Weights of a small self-supervised audio encoder (BEST-RQ).
Model: 0.519M parameters, log mel input, arch quartznet, norm batchnorm, activation gelu, depths [3, 3, 3], widths [128, 128, 128].
Training: nadamw at rate 0.0022, 17900 steps, batches of 128.
Rows from block 5, named by matrix and row number. Rows with one number belong to one channel. Each number is 500 + 25 x the weight over its row's rms, rounded and kept within 0 to 999. All counts start at 0. Numbers have three digits each. After the name is the row's rms in percent of the matrix's.
# convs1: first pointwise conv (model.blocks.5.convs.1.weight, 128x128x1), inputs 0-127
# convs3: second pointwise conv (model.blocks.5.convs.3.weight, 128x128x1, transposed), outputs 0-127
convs1.17 101:506506499482501523513467468529491460515532536500417490505463523504503522549468486488485473492478499493480499500529517496515510497535516512524519521504450532567501500559484522481483496506521487513471514509530514491495502498484501488519475519502528442475506480516465491518541499450474526504465505489492533496489536543533487499508516507492542528502504486515509485508436502558486509444509
convs1.18 102:506552514507491507503501560484522501485477533486535489530464525494486476556463495535498558435504509489502514508511493490509489525510546457489547503474512489559538481485496475465522483514504507487523484530477491467478507480522481516532501494513511509485510494500509467519515527506505447508481555469497502516507467469537482492501480525505485511471493504484481508472515460478521492425534
convs1.19 102:535496567558526476490503527500475527499530472487496527508500489485501504522479508525528508467519450492497416546501519494511493496486509498486499488487542499505491478496560496490484489420500509521529501491483475480483514535499480506493471512492456508515507500524445482456511488489479465556474500472478499485524538511522468488519492523483519478545505496465510486486517484505546503470484
convs1.20 106:526490597523510450446497509464502518542529481510472505486514452480490532506479514477491485490494480535529495505521523461514521499483489529488483518513517521486465504519497521496487502509472498547444458512504497565499447499512527494513516551518505502511501524508529474507505486517496433448473500487507505521476542475510485506493501506484500476492494492494532475515525516498500496445503
convs1.21 096:514494481496465505463500492510469479525551500511522514479497547431491500511516499432490490500492509521527494538515496506493451519522498525506532500486518511490459491484488520517478447503505491488503477481491504502508466575472503515502510475489521480462576470506493473554493505475538516502484446528508486503524502488546488511486517456501511520505517515488520431526494475478521502490505
convs1.22 094:545483512496487508483512484519500507491470508472478465486466560444471498497498504486447483471505510541477520506476493547476487505512549491521449508494486487492520499511486520494493539509523475474515511530480522469522498460518491486545508515490489495525562495514499493491485516484547456458527490522547508502499501491515469510504519459580475543523487464474507485519526502523459503495520
convs1.23 111:499503463463473513511478515524472490501493508527524501508531496541558494483523479500477483527487490473506505463495512505490506511504525470480461509509477478522537480503562502528522436496508485505504501460498444566521525515524510526521509492508475538521488504468520513513492512455513453548493532547510481492450497507454482543441451502509516504500506468489485505519504485513512529481492
convs1.24 103:516498511547574500481499546494512519488515493457487531486515550460496521531497514485523518492518514517476520517519504497479501465476461468531486509502524444522508508505516458502555497504510502486482525531485523549484486502534501510488516495515535500486516502487517509427521519473520523522470487517461498508505493509480478498508470515498521479504523453440467493466523506479499472459560
convs1.25 096:475514513491492502528490454515502486509516448480526493459487438498498494488513495502523519501491481632506476488489486502498501512500475500540481474507488517482510460493486499523492502506506547515514522489484497481495518564471477539511543480514495483531489493479501503513493508452515543520505556497485511504511506507504493460485479523495509469475531494494445518508531466471494469477526
convs1.26 096:521503538502506579506435479521515522499546488477507504488497511508507523511518491482492523501490521506520489522505508523466504554497465480525530492465464460551483504500524513511507473515462528531474529541490521502513500489505513513500482520500523505501554449498488462489485495508515545508469481533496459520494482468470485513500532486563513514522517476473494536481476549464472496460474
convs1.28 097:504516480532499473513562516560463497537541533499513496526526502494478489515523477512512580474521498474488492498473509454503525470492458529523534501512524461496507498471520556469494529500564476498461426494487516503482503492487477505506489483494493484477475494523507510474518495504495544475509513501480485496489535453497516500458483519515490527490452538494512513519514506528535510484509
convs1.29 103:491513543497463458501520508554504493507519496498462512477496532517480508469497503482498503538487492520467492483485467497491502511452532485502479459494507502527519520460492477473506507478517497480529487559501485498519515496512494498476524503492526500459525482512442477500489471526488490392474527455518476523480554523490518494537497486561475467488521516493528496469536486521483492521481
convs1.30 098:476512514459477496480484500409529502478447528497519463505477478486521492517519509488467515473481493457518525477515523515523477504435527494495508466516531483486504556526537498561504510500498524486478475484519487488468512516509505491510467509484513538502505475491497515484480523515530543492488444493498541485507512476487537489503493508514524520515469526514491446485530534528450466501514
convs1.31 095:509517504447514491504499474500462471474475461491525479532536525503478509493515521468485460537506507476495516510479524493476495498465460468492474498501477473442472525489517505501514457482545504477479492508512482460501509535501498529490524482522583497528528465509527518476468512484474474524472494500497477500470510532477477543453490534499502531488443500495485516504504533558504539492473
convs1.32 101:522453519543529498519503487448502503479501451553506513420457524487528482540480452504510521473521537506485484502492504481485539458466497518500475500474494503484474511528501471499472472506475536477497533473493509511498499483490542504533509513480508506466496501516479487507518479480523508490483517504522495474506534479485490528484526560481509484473517475486464461523537545530451468479482
convs1.33 105:584459508525434519527526516507454525505543551564450526471497500489484484499482507458513495493508507524470518490522507498498513465460514476481459511485509483521554486477495517457515515515478486508491507459503530492486489513510530504503482503495512512481493530472500492507479471524536447474518560480512518511509489531441510514489490505525474468519492490485508507509527513496524512511484
convs1.34 094:455476464513512483460461484485472514547484459520536527491461570495496500509509505520493479481499510529498496518515498524472509500501477503499458483512478497514521533543461534505496498537470592519481489484519503484500506495468500535490458553496503472509484516472518504520466522444518504513517514516473476519497489541477520515497532458529482545496504489495528544523508502505508517473501
convs1.37 094:504507491562520473496478435488517499513501480484503515477471520502505490509541507464513515466493490507509520496485498503526547482476533510512515519498426477541541510504503564503434473499529508454476512513485542468487486507490500486497524501502513504494497504481512494516470485502514516511488495477533563449500463519474482459485512529493492466500481489423512493502511519492483540540492
convs1.38 101:492448461468486495487490506522495528448486530450533524491505525517475516523487439500498478497512526523509535460496449517517485479472527495477477499499500502500503531493440503466517530503525522522510515479493458483497464503491493465484494545459454495511502463473472516486518485513556519439543484503475549511543503496481488515505510523473498482475530516480509489485460527497514486470489
convs1.39 107:551479491462504529484528551484473533494505515484465478450506480478514469507511519516484546515514493485501535542491491475472542447478499484493464508546476504495505453451516516469490476461512513465482482484492498484507549478529520519493502476507542494494514499507506511486533489519502484464452453497522533552479474500483500468492515456557498488495532472461498490481527507522515508507515
convs1.40 100:470479529499508511458520530452468426537460512511488493489491457456439477528479501487492505466509509500499482494468514510504491503484497479488466513554490507505499506488464455543499487525486500529539482513519466450495513526518545491506518496518497517476480508490496515542490523518532448466490466504500505474510495556484515493464505534536504513549498505525516482499476499494508506441508
convs1.41 101:477472473511530513511535538514490518474519521481509523508504524506514525536495476511511474514478456458504480474520546495497485483461508484486526526492543484526508480489549491458536516483424512527454497489511487483514495527530504492505478502472515487492490464515500503475517527527502460520452472502464467512505478485534471487509480530512521466460554478493460460484505504470489485531562
convs1.42 108:491505481475486506505376510486491496524475479476523487502453484464486515480455478479458511504502520491500506501508483526504478563519455530517492507471464506498506513411476479531478480467488503535510473493496506491507462493522476495481469528530499502509507499502490508498496522446489518527517456483506489479513517498511499510524534444506508510504520515508538495494515487503515510492542
convs1.43 109:529478500532508516467523544429506492493490453487478526480483530510522495555493480467532546490500509514512499485500510489475492514496470463487529517527504522473447508551519505533443513479510505515483519495495496474516514486530478542479488498502503469517526520518462491517476542466522536475520460503508547507516459469534479510509547517518493488534508497503516477481530483558483487530503
convs1.44 100:468533526489444506502494523539490514517544544510527534511506508548522489444488503506478476465487485489503487523505526513513493485464486536494506511492473502431512491483476420505446504499503487493460512498516498489462516486494524492520526448493534505485547485476539481494488515497532510511498506511496466501492505526539447511480492467505493490483508479516423485486484480530477480483501
convs1.45 103:444491486531491487517492526461514488484515482440499489498479476491504520496495517522518480481500531482491524428507478514498516490504513473508469517527465496500524487526482495477522524513528480501526495439484547583506519539526512491492479500517526557504500550512509499498510511476531508518515514529529482443476544517492453506486486474503576468506517495516512508488492512526491497516497
convs1.46 104:511503503521465478513537548493498502573532461503483507500525490498500502498512482516482504500500494509499519466498492468504503515491473472471508477532491497532513497508496502496509499511537461466492454514521510499528485480512489514493485503498597512427516487496500487497486540479506558480502411456515497502507477498532510488506502515505509488514450496541490465488526499562512494476527
convs1.47 106:504474504507548504455498507471502511505521531494471490465457504464489522465489515505537458471474466522528489457518517500503532495491535502515523521496492501480506469479504503500483486524474492517512548516510492514487532468492516462486496498520491539535481588497503523499478530471511476459498525472448505489502504527544503466518519485518469490477568526505499506526469463496460452490475
convs1.48 097:539493533545529491485463533515518527490492466512524512498501541519511523469490511498500497552510492492502506526516490515510466508508506504490528504547499485498518483555524459533502467459450458503486571527522497508474501464496522452492500516493460504479519482487487501470498461479497528477473445530501484507505484471512511533544455483507504524472493487513426466495496515508491466513525
convs1.49 100:528501538485506492461437466501498503511484506495514524487469516504510479512573486510481502518519473487504522504487512511553549511535503522511508503477457501546505512459511503498509498462494498445517552527518473505492523492473469498473513514498495515503532497485450521507502469520539515519441517535542503506482472493465471483467483561496481529497473499487473466513478532522538510511531
convs1.50 099:554514508506503532473488553477491518516461497470530532521488522506500495482462482542515514551496485482533494520526509485481466485507559511502500500504486451497564517480520485528509508506522465501448524515520479506440509523514470528467451458493493518465519507463508493477501530473529477464461509471478471508503455509475481514503460521496526488524458499492487475515501517468527506507502
convs1.51 094:514480449550519514568527489513504493528516508495491484524489548533508485503504488498484502483539526503526504503469475524438509477501496523483482533475485511512530512498508479479500551468479507477536498506524507485482478504497512506499516509522471527489467483520510514495514559442512494463515505505496532488529463473497513469496487465580491437505519475505487491489494477489483466564519
convs1.52 104:561489467450508455523496499500525501502489486510446541493519450529502445499509503525458481471471467500488505465515461513502513494500502491509440485501473490507521472479497494495464526540500479499472485500496500517490506483539507555472509499509495494504505508458449497536514514493464530547491520474514575498530453478500465503503498510496532485525500525491518484527527511480508480544494
convs1.53 105:522495469556520499483471544488553508473497491524506526438514535503525493522504502503516525530519501548468469476486522525514523504492469466487525491514509483520522455533482462490492457500521509499468536483491520498482509494527485543529525473523503492465511486502520510461513492499482511542505482489486444480476510484523458469499489564486473481530454503490500449505508523481551520502522
convs1.54 105:462485498499473480506478487476486515471501526481474533506509469513502519453504498517542500525526591505479498514519513529553495545523509516518506484472507512484504486456515502520503498478512491459484571464503481543486532498510481518511499438480504488503513514536506497510488518508509482505503512485506486512540522463489489484525509545497458488457536511518530479491484506509578503489550
convs1.55 111:546471472501526511521522480482503570485488521471515491516490482504518502541499500508518471535507560464461508510472451442465507513497496492508515541521479469501494524514497525482500494517456489487540525522486516504487496502531513477470470490459535489469476471483494517489497477500437522470518574496515500469533520460474505476486486503490484529536503482539498508543513513485482501494464
convs1.56 091:514471500487491492485455549510501501504500528500518482526519542491494480502521510539491564474510495575497518500518494496489490484491493486503587509481509542545523499478465503517494490531502446524499492483488499470490498458514464509505525520519476511469499495493500514521498519464507473505513518475493491488507511447499501424513520496512492476510506519489595488487512486457466490506489
convs1.57 102:498469508481502506495558519500523496503505438498537507551511402424479531565507496456483524516466465529529504497496493519499487517516484519503521500526506529477484482490463467505485457507488446508483488514505492514491529492501480498495532475481502486506537528513485484549511481444471511498453496514493489514517493482505466486503514501502492509495522518468448529502492498491508501506517
convs1.58 103:511509480511473451545528509504510549526511520519467589534500437450502502501501524519460488515478472506482508469517501462470492511485535499515498514493479505499522486457527496518478472507499510504469522498478529472516503530501512507482513519509465510534540550504513505475478512528520469439536534509501485501499448462498473495489494483522508492491512495512536554528503522477530509483524
convs1.59 095:566511522524502526485477517501497518504495502521484536462509444506432489444534515497506501511548493505498493471493510504423488511502524512508525477513486485479524496500507472546502539495461539493513493490477493523508508484475504478510531515503538490516477596513507477516494484473513504507503517509522513496503490528496527492487475517541479474491503483515472556485552539475487482499527
convs1.60 096:478500618483502509502485502536492479513505519531498508502503529542510556524485511482508514477479491498528468498484505490471505495522536509536456518487483492514519513509529499492503459488506492467494547481470497525487514482533493485500501509492548488536521479511522510505465496460577520505516496470472519490515537521459508495504491520480524524483495459477459511516468465532463470493514
convs1.62 084:519519462474510524535543471485510475514447491524516466525527466485493461518485499525516488486498486409482505494504496501470468488502514509507524520476499528504509516450493526513498479522374520496505513509513494471503551491500485490509467487515488511529511510527505502513488505480498516519468443501481482485523512514503528497493487526519477508529499463517495468493488504457507481485540
convs1.64 104:511505520581494540521507528474505523501526464484452494496493474485501601531506496505484495506514526503505521466508506480511530488494534553495505487446482486512440479522500470489478474505530515527510525494473502547505530497528522515524529510490484517461467515477521500509503469485478509491491499522504516517474524493533512500547500510549454481513518511531478481524498541514512503533489
convs1.65 096:538486540517487545530517505510473487520474480536524502546547514515501512517495514464495483508480455478466513482549501511521495490515504502526509509516507518503489483508502496562494427463497481514516526504517482539494506482463510501499508512512473527571486514515482516524503557495447522529513464511533460476487521490491510490513455481518501488556493527514493465533479459494510492515542
convs1.66 106:510470536460511510509497512482498512480499516501504503427507502487508524518486505500476517468476524524500511517468520521514507410528550503531457493526490501472503506498465481468566500486520497481520496449470541502512531545502480524462495479492524535496518526478535499499492508483543512506498540507513482444509551484508505526452519477482485505505505514485503495514501537554502479494528
convs1.67 099:496485494529505489518516484543487469513510507482503483489501499498497505501473511517511404511523498516479524511496502499512521476518519516485497483504475531471488499530484486471501517491498477517500529481523516490482529470481496518502483507498515490503490496520494506507526509483469510532508478502481485497483526508485504529476512491498469464485537479644456484515457493549486510416499
convs1.68 097:493513469482458484513540560492486496511511510515516498521500493499504499496498491509474515539459498500510503512497476500486492505507496490452493489476519505538470506511484481526502503496498487515487456514500488476499495532502495476515494525501476500473514480496477521516499491475500504499500504537525497503526507527501506529502488502498483486521474490662486475486544473513456474413485
convs1.69 099:518506492515533509493540529535523504484526506521464540397470495530508505505454501512503482492538510493470506450472453467521491515489480493480485511486507494505479545508511543465501502479539483487494500512485511517473463495536507516548522511494517487491486489529456480521487474498544509473502541548504499495502492465473503481455493469468536475496522490517479480539458508511488518535497
convs1.70 107:527501449521510490503474506502515496498496481502567494521484517522524493488498493497529502518467464457501501474495494430481542495433508510560481522499513499571466466500502501517484501535473476494489523495492515499504505524536467466475483482504481489454502470479563452476488481494557487470504461505502510505503453484523486497504515530497531473489499509473479512530520496472507497532522
convs1.71 102:480506509537508540459515484523484512506508485456504485494486493498485539487479508490510530481500510499493493471511522519529517569506506472506495529517508487467526525526471500481488508515505506502485514523487393464531497504519478501475514493549484497516502519513485476468517554490510508507534432493524522439504508507484548484479472537467531506565482500502478511514521528494495465518497
convs1.72 100:434497523481503491494520484509486460513499471516456509541532501511475486529524524501526472489497471470510524489464547506447455474506496466510492504504509500505471524477517491500496473510498515465482526507506500483505535494442485500493515520511513522613488487510475501469518553491490481482511481516530472498495450469500490499528479456554527516505482513493500519511494473522521464504491
convs1.73 094:489504520474536524487490523485489504506477488484507528521493514470496505525522510523490476532500490542529503519485510525499534487502503487505465486495506511497499483519504472553482512497514522507498484488495490490495532347474490482464496529487489478522441544507500478496505501421515506511542545472520493513503522507495517511490533489480505521480479510529509511495494499498552506474507
convs3.17 098:500517523498487472450482477441517475536473464502498496499486509574500497506518490550504459507490513509545514471513511496516488529475487473502574531475563479487524516524509485501506489484497530486513468496504508494497518511510521496478474519529515533497512519526496475553494470526507506514475480480516472528500501534527517468508548471488513534479505524465549504480458487536511505449527
convs3.18 095:523501467503493543484503507538481483490492498484477489501475486540491500585540496453507573487531514480482468484499561483541435523512491490493560469464514511494488502493500522480482502500524516500495506519516499463484477535462531504504494504492540488514558518480487500474454497464501547498510494498528484492508478471496492507509487505509508473482489500496492491521492503484436482457525
convs3.19 099:487546491474513493491487498493537493538504518512528493542531505533511503515518531506468526478535509497486447492534429528517486474468512485491513500544503499515466442510481525486494532533488496515475550547489475535500486481521489493494512514500471488489513504514613507554506507499508512465525509504526456500499527497530527491517516510499490489512504466500511521500483509504495457489460
convs3.20 107:547508468502523521519493513512514549515505492517476478500515483520477521505483508462509511514518541515497495537512550460488525545509508512449520537551470487539544548501515521535478499505497513542494503497518512460456510494483516518487488537511471502471492463511502472493514502461511490503498488532447472470530493495495497543477516532535533506442501558485496547499493496506536517503530
convs3.21 097:479480497494483481464498543494501485501544490491442503513509465511523535528470512440494490533481489495496554493511490498538471506540519514511508504532553492483478501498465535491483454502493496507510563525511497487527485581494484504458503509513507496451530489519503498534482499509491501467491483475507493524472529512483508521508482492491486499473465515496477410527488519494495523529538
convs3.22 101:510512469510495515496485499467446474508538474506516548455498455459517486518534481457514478551481491497450549535533541523477513531536518500514504515508463505481514554509503521520494498502535512506466511523517509479523496510475491487500515501532537494507550502531520547508537486469481530472525519481515540509487521481471501547519472517487433500482523505494507472508481487490519508482477
convs3.23 118:484504489498462503530502489511501496495507495543458492506476495488476495524490491503452504524493500492453508529493512493536504546486481510513476521505505536529475522519513515485468486487487498473469450504560474491457532492520500553513546478526516462501465482519557506514545513562500496539463455491475501486506493507518528519549487453498460506483498466494508476491477508520486566504521
convs3.24 112:518518513506522507514515486503532514475535517484478547524533504480519538462539518534516515496455488505561516463531495479495473475523531536493500480518490516518499458522482522500536492461510510517488537476543527501491470486532536478507514528527520470508508481483535451534529494503498513492484518534519459442515506516506551533539536528511532521485513528491527536541463503513509506504491
convs3.25 096:522497495517488485512518494492486508508575480494478505512500472538493502500489522512510497524515481635494514522473491506517487504519523489462498493533482509512533505503498483482495501522453541480512491505505493460492474430523482506497526514515496500455494473507496541472514492451501483471489505469495504467519500507450489518484506467512496490513574491481488483521512461500469493488479
convs3.26 096:502548535497533514520531562522525567508512487534505516492547503499489497493531517462514475505458534491472511500553496482496465477550542529473523487540496554545480505543509538478513548492493485488488515525450516529488513508507517496469520499527521469485519522474511499478510526480509481509491487482533515507544477534512456495507476486494481514526505501510491547506508505537502497497471
convs3.28 100:519506492493487498495555521454522477545497463502482475489555522505504514484501526515488542496478460528509540515532462489512545512489517519467545540524496477540506471492531481493463512452508479502478522488493498529515496536518537497523491483484494495499554517447527548506528460504508464484523471490478494535499525477499497516516483491485495517523524453573498514480506501513521523497466
convs3.29 123:501474488547513489515512489499486520547480545475496464515482426508487540536500495488487491514497410496496484518481530515535528516498493471544503489475492505475513492529479465488497506488480512478567524536526492479493415515508525503492479495486515545508490527496471450500527495502469516490484507512501514505505494490489484502495494517508557523518514487520517456504524458489492545502509
convs3.30 096:512478493473551479472497508594499507454521485492517513534498529540537484502515525508521518464484512487499517453475460513564509500532502530473503476497478497475483443531459496505505516500504520482512486503516482498483464494495508510469519521494460499513466481450498484512482520501481507496503511487519473499512500484465531498501470492486516501437525524534496537512442530545479513523479
convs3.31 091:501488525455516505484481485491511511485488491525494458489504496473487485549481445493518531488524517483491507531476516484501512532488458494501572494502515567565501516518526532506473533502507524495496477460458516528504513527507514511478503527528505498511505502477512513511484494503498544523531431499489474538479492495538510522511552492506513467491488479471550481512497445470531539469485
convs3.32 093:510469470501509492492497470491487497508488486535515462487515472530454492531513494497476484488510523510496482542496474523469534503435474504501495544503526473518509506470542483515511482530479472460509479490460489506503510496485452512477491473517488525478503494537464528459506499488480506556534469431455484505517490487523470473464505452495507475494483440537480487471553531487519500485521
convs3.33 107:497492479482477487529521460489502497482536524497557482534530489493520531491481512461499481497478537480481528498522489529495537470488518543529502527490501482485482485491523497534530527538450487530548544482489494485518556498500456479537496503506509500461499498515482517486481543491454510493496489495506500462482464530436510501481533534506449506503497459528502504499511466481455555490528
convs3.34 096:539502508538511536520532491478477529536463491494508489514549465484515497520527477512542500519548474487483500496490516518497506498499472478491526485524481528505542518454512548507500507525514442488495496500509505560498497503515548523466529451483491482505501506510500507502533503551483492502522507491503502505506502469550451483466478524499487460521565457490512561484468534529520523491507
convs3.37 091:510508486450521509506562494484513508485498534530507502467527500449495488485531476477483456488546505539526455540486505480465484480497538521513487443496460541440495481482509548493489491523483468493501515510517539510487528495500491478520509497495483469479489495501464508523517503513468555508526505476471555507498536493507463516477505534510484483509484471498490444520535503529520502453494
convs3.38 109:506460477531517485506494487482540513518485515483471515483537513438505533538534514452466511505496453488546492479489535471480544501491503525553453489504514495475495503489516497504498512497526499501494495492545506467465503494514506537535511520515512511460544512501491479483522472494476487507443532490473509456569505485508499509525499462507490493485467494480457474466449482491495558498502
convs3.39 105:520502506535496515508509528515465508503529529487508506532508479525508474510535460464470487506536489506477548518450502509487524550546513506516451526463505465527536459493515491549479524513526506510459506493545482515528454533516472506526496545493486512495514477505494513517514483490525489542550443485486454530461503469505478487525486500495539468497518505490508479526492495445500485489521
convs3.40 095:491517466505502453494493513523498497520519486521519520496468443459518509475494485518515512487507483503526474498519497506519446524468528510480509474498488485480466505514454497487553524501498501511531521549489511548535519463504483534480520478522555481507522536494464508511539530493571487482525442497487458532508539540495521497491526495533468495499482563524512511486474499512484528483506
convs3.41 098:484502455504469469456513489501508478518493507513490469481479496492501479511465496456494466511520502492506473498488502514513530528442502470527493568480493492496493502493523464471495478527547482463503471517455468514520508485516499535475467459486475507516510517521461489493431475511496479543512504441488502549481501480505493471433470471500508462497504460530499514455517505490461492510502
convs3.42 095:487503492462489510493408523501505507520520518530508508516477516504488513470465487522509472439490494462503503481505479513488481459475493530490495494537566496458517500452545484506499525484490511487509478521484506489527533513535440492517476510496468468525483488476504539524521518500482486532467481503522502507498491506497505532495506597512522499483538539491495486500516460509462501497484
convs3.43 106:551532546484491473517495507537451534496539528485460518498510514500535510517496486518505496437562492505502528516504502515516513500509520483522498467483528510490486484522464505482543508505494499518546514465472523493460515487491517485571497493483453508503486478488505500490473493478486504481507499509485501509468469465475513543503528485497517539451507520487581497537513547538493494518481
convs3.44 095:543444471462538495507436506516523516478538483495528528504508493545481509537474492499508503519496503494475512470546541521493554507484463540486512508484519438519530494494510438508468499451519517482478476495480503513503490480485472492508451542493506536507551450525508502483513501492463467503486472454510500501475487499525514523494500459510477520506498488482538507516517504482503464484511
convs3.45 101:527493486447487497487505489503564547500488482511498501456513507492474501515522521492497480511541498490491473571514458505461495487513519520498515479520474502486488504450529471491457491506503503497470501535477545537495524506502438469541513497532523462492502530465493467488519465553494498446508504506484497474488542496530459510497520522506473477478476484495531503500539562489504508524489
convs3.46 089:466519510435516528484511481485480500484506523484514525505482481492502494471516483502509484543494463462440522483460534509493475541490484470522460456465493468484489483483505492497531496515488530526484467494513510506517501506486465502459530520504440496509524488513466489479527501483496545482517502505480519463487481501508492499491528487516487498494508502448488483494531444416458491559536
convs3.47 106:491497459485493514472486513510497502482501466498483484498461471444454494502523458492475491516461492492490516501481512483481523475515477521503495546524475518517483512478478519491509498442455515504520495475500528508494497525454528449518547530486452480516500495481508493514572513484536529473491498524457454506480537506455542512517509512491502463468540516475536505493454481506550499513505
convs3.48 092:486438486512474475476503536503490466519473458520504444512490487492486458512494512487513485493527503505508464519497493522512542513460484474528500531491493463489491490483509444494437505516499497468523457478457479496501526499485482504524472471450487544518500508514442501473449479490502508523509486508502500552483495495495460465468472486482474531512503492567511471469533508511461497503486
convs3.49 092:470514486491514527512414525472485502499509541486497495507511499475495492493461514477519512551508550521494509540500541495498486518488513484459516523499529517562475548492518497521507504524517513485465530528486518487545477541487479481545507512538523522501466499479502526500491516471520438529531474477557522489473487530464495488485509492485503477507489498473520534518508471495546510504541
convs3.50 092:471475505505445512505494522489448496508451466513495463509452505518508462549473435445512478510465535491476514521475531514488537486473469484488509532486525508487491475482515433497507508521495524434512503512452463534514510510467477536501495522455500506460486500514473528509500492508496494511493471489498488525473511504532490531476506485509468477505484490535511490444528507525503499494507
convs3.51 099:465495504491469502502511512502503494452503514514503506528476534517508513469524565509517492500463471527514492451466491476531486490517507515506488499466466459477431470501477501443516485472538477495502520452513490495455491510507536481501509492448465462482511465503493449507499497496481490520482507485463460488455470507499499482461489485486528466482507491520544500499513479518423489490515
convs3.52 099:484494520513492535532509475494499508492499518466493498514505471506498550525520517491442499479475470486517481494481440477491518480519516545483496490484498482502535453456487522525502461525487498513557500496468505508519506529477478500480498513482498505431485498517504475499493488545483466488477468486509474475525513502534514508533516445476530489466499517477485522497502526480429577482541
convs3.53 100:488518506475486500451484484490493483503465480503522458465471516523502411501498464443537481526542507530424474523447493505500495503491467441485508505479458501516499489489528489536478520488502509516492504488513508485503527515489480501517523480451484460521511492536474516525516486502480491496484477545499522523450509468493499502472476471495477498463499443497496498469485477495502504498535
convs3.54 094:522600490531515541514487540501517505497526513488511506574471541500524473467481524528518473502527499519515532478544490518480479519504502497496499501519517500517483464533501558517509490548496532508524509515490522502486482518507487510479502480508505542491527516515509495551511508495487463534509499526543499517461496544494530516531530498511556512524502511560521499511499462503503501487535
convs3.55 116:525542541551504483542496500495551486490502519462455485531499528465513514538502503472540512554432525511514462511468485443496524506543524505493546438510508482500476512477545557496511466497478517485468461521535501488467515484527451524488489500498491494483506506493522530547507492478492505523509525482487517519524527509484511510501531474518506499523493512501502486532503527516508497505495
convs3.56 089:508511518525467492517533472493512489482504522512492497552493495488506521490501478533474459517472512434496493516487540511506477485506506503497474474488496498588531505529484488483494495501478564486513468521514503511484519451500488525521506477521521513440485540539495493514503490521486497494510513494485513497502520610473492459490490457502493522499497541486470443498472516513492496513512
convs3.57 100:487510507485497484497526512515515538514500475518499430480502427510492472507530526493487531494503458485512493497529423504504471486495521510470499486516468493561525514509523515506540510513469452518484490525452491486514479495507505467483500444490489456492469450489528523494506536487490484496490456505494523476523510481512474485480523497509500518502587519487504517493453476482490515480507
convs3.58 098:504504564516495470528492500487459495503512465500507510546493487466532525474465524471506496513504515516509501462504512500543506535539492446518483493477547520506515508502476532459518461528520463447487521496506508486518486458507554524502468494512517509489538504460510494517480486502498496484478510472525478518469513470497545491504475516532491488448529500474498489469440488489503575514519
convs3.59 099:512471458499516545488509495497536525464467511489516516508485489531445507532521504496482488497496515479516447490509481491473532499447471528508536477506460497472578472489530507523469510494446484518504473515477471511520515471461490510472529516517478484550453511498487496486485539493485500545492539504487532490520499484513476538522508459526516462511484515526516550491527509532497495491463
convs3.60 107:545512598484509447488504492513532469501505523509500483476524535504533468490486488499516476510495497500497477470541485517526501479475529522481512486506554490501492486526492506499489504490512505537488474518492504515527495496552475470512500478526543501536505511477541492500470508524494549483543512504552479504530558501549531469489505522553465483488523521462514532517526491478511512502471
convs3.62 090:500507484491502492466509465471499496449495512513508538483497507447510511455516539499499505510495449513523487499562507492474531490501507523525527532547469483502476487509513501463515514452530446514479507576514501479477511508556527481486465463502509459516537489508505514521506503496486448501485504509486472522503464500510479501486488547498488514513501505566468494495503499518526487499429
convs3.64 103:504500480457447464468503535524512453497519498504504549495495448514500527505524496517486500484495484484500508451483494507492495501534509503512537531480504521512496536536475515511458469543484473502535501490492511493484461506488505476536468510478473552493528436492471484476482432518502481488470506496522485531513484499504499518511500487517494516478524551502492512550461547557517453498522
convs3.65 102:482487539493471528458511457537510477535533491521492525533437494499536467486490483450503483443529471508509511540460515523516470514475525482532465530478548477515513473471507490514522503549499512530563485475516496527495478517520513533459489521496462487522487510512461490512498505479470500485504439475517530527487501502490508481510493491501510487522511530471496482460525476488512526523484
convs3.66 097:549503500489507492511474463492499489524485475511490527478514468503475460513495474520489490482515524500489476546508523499471543440522512532543509521492526456489489470467519467532481491563483514473516501506483542494521486508493464474523454498514459523475514493523457522497495480482443463508535456501478560491486547463526478509465518480503501515532497499491525505505531520494508485478459
convs3.67 087:455487491480504521489453516498514505483507499511514482498494498502495529467440520510550602490512506461490517502530515526514528475511518485478524490496475473514533542472506488527496507534515502481485466534485501522465468472521481476496496491525494516472503520479516518473505486518497487466528471506510505476510531506508492499462441512498499496510504498493512533510490496486479527603445
convs3.68 088:542507512509524477533484472529480503499502477481520523494503502516511493529525475470457533444485481509478518488485536490473490467509483505477484510471538521478496493505461537492482484529488447488466505495496519509526481496493512503490444529479530494498511508519517502534531504498509527514544512470518461497473537487465490505534508471493495491490488510504507492533493527532562507384535
convs3.69 099:496503468470489497527474540543469486433517492479512467457506500503499488458542502498500528507456501509541471527537481514428471493471504507481522489492514500442485489495513466551491524537519481448467494486480501504483506517511506515492493502510505559514489530522472516531498523526518522501507508504507472502527492531467442508466477507506465471519516529451533491491474489502498514529512
convs3.70 091:510516489503524478527436497486539495506487515492522514499495499512484466511515511483511547551483497485470539502523469499483503485563496497487513508559513483510493536473480545479500501499497511533529494445529482491446495482520501451481491517524493537529524507516502510494556526490507513512522483567462484493511472480471535536494502493484486500506492499463541496540473516468562487487520
convs3.71 103:496497499479533508502517501481552510488481530467500483509531511490508493503517542509527515492433483498483526527546475442491508461458515560458471512487505464501513487502488499505481514479507503494510494468478615483492504485516492453488545505538475478513479491476483500482519533508503503477441541500505517494520489510494501515458517529503501491457506519502489507492502474509481524522463
convs3.72 106:505459471564537505495506490485478515486536496491474481494531476513487475523472492482477509495518570479482506517510504519549493505431527540500501487531470497492514473508497517525489513464525503492461495525494526521480543495473453502500510476574511518536512519513505516469542509504503468522506536493450495480486566483508525505501505478528493495518518492478493523475522503564527498502516
convs3.73 099:479501476485486536479512467502498487518446480493511529498496501524500507514517480491536498480533479473506482480506505484503518508488482487532497491498472498505506510443473484510499502508510497507529495496515501557473498367545519484501533476473471517528492520511492500522531481541479505485497548490461488532499472479567492492486491547485501453484528463524509519494486510494487523477526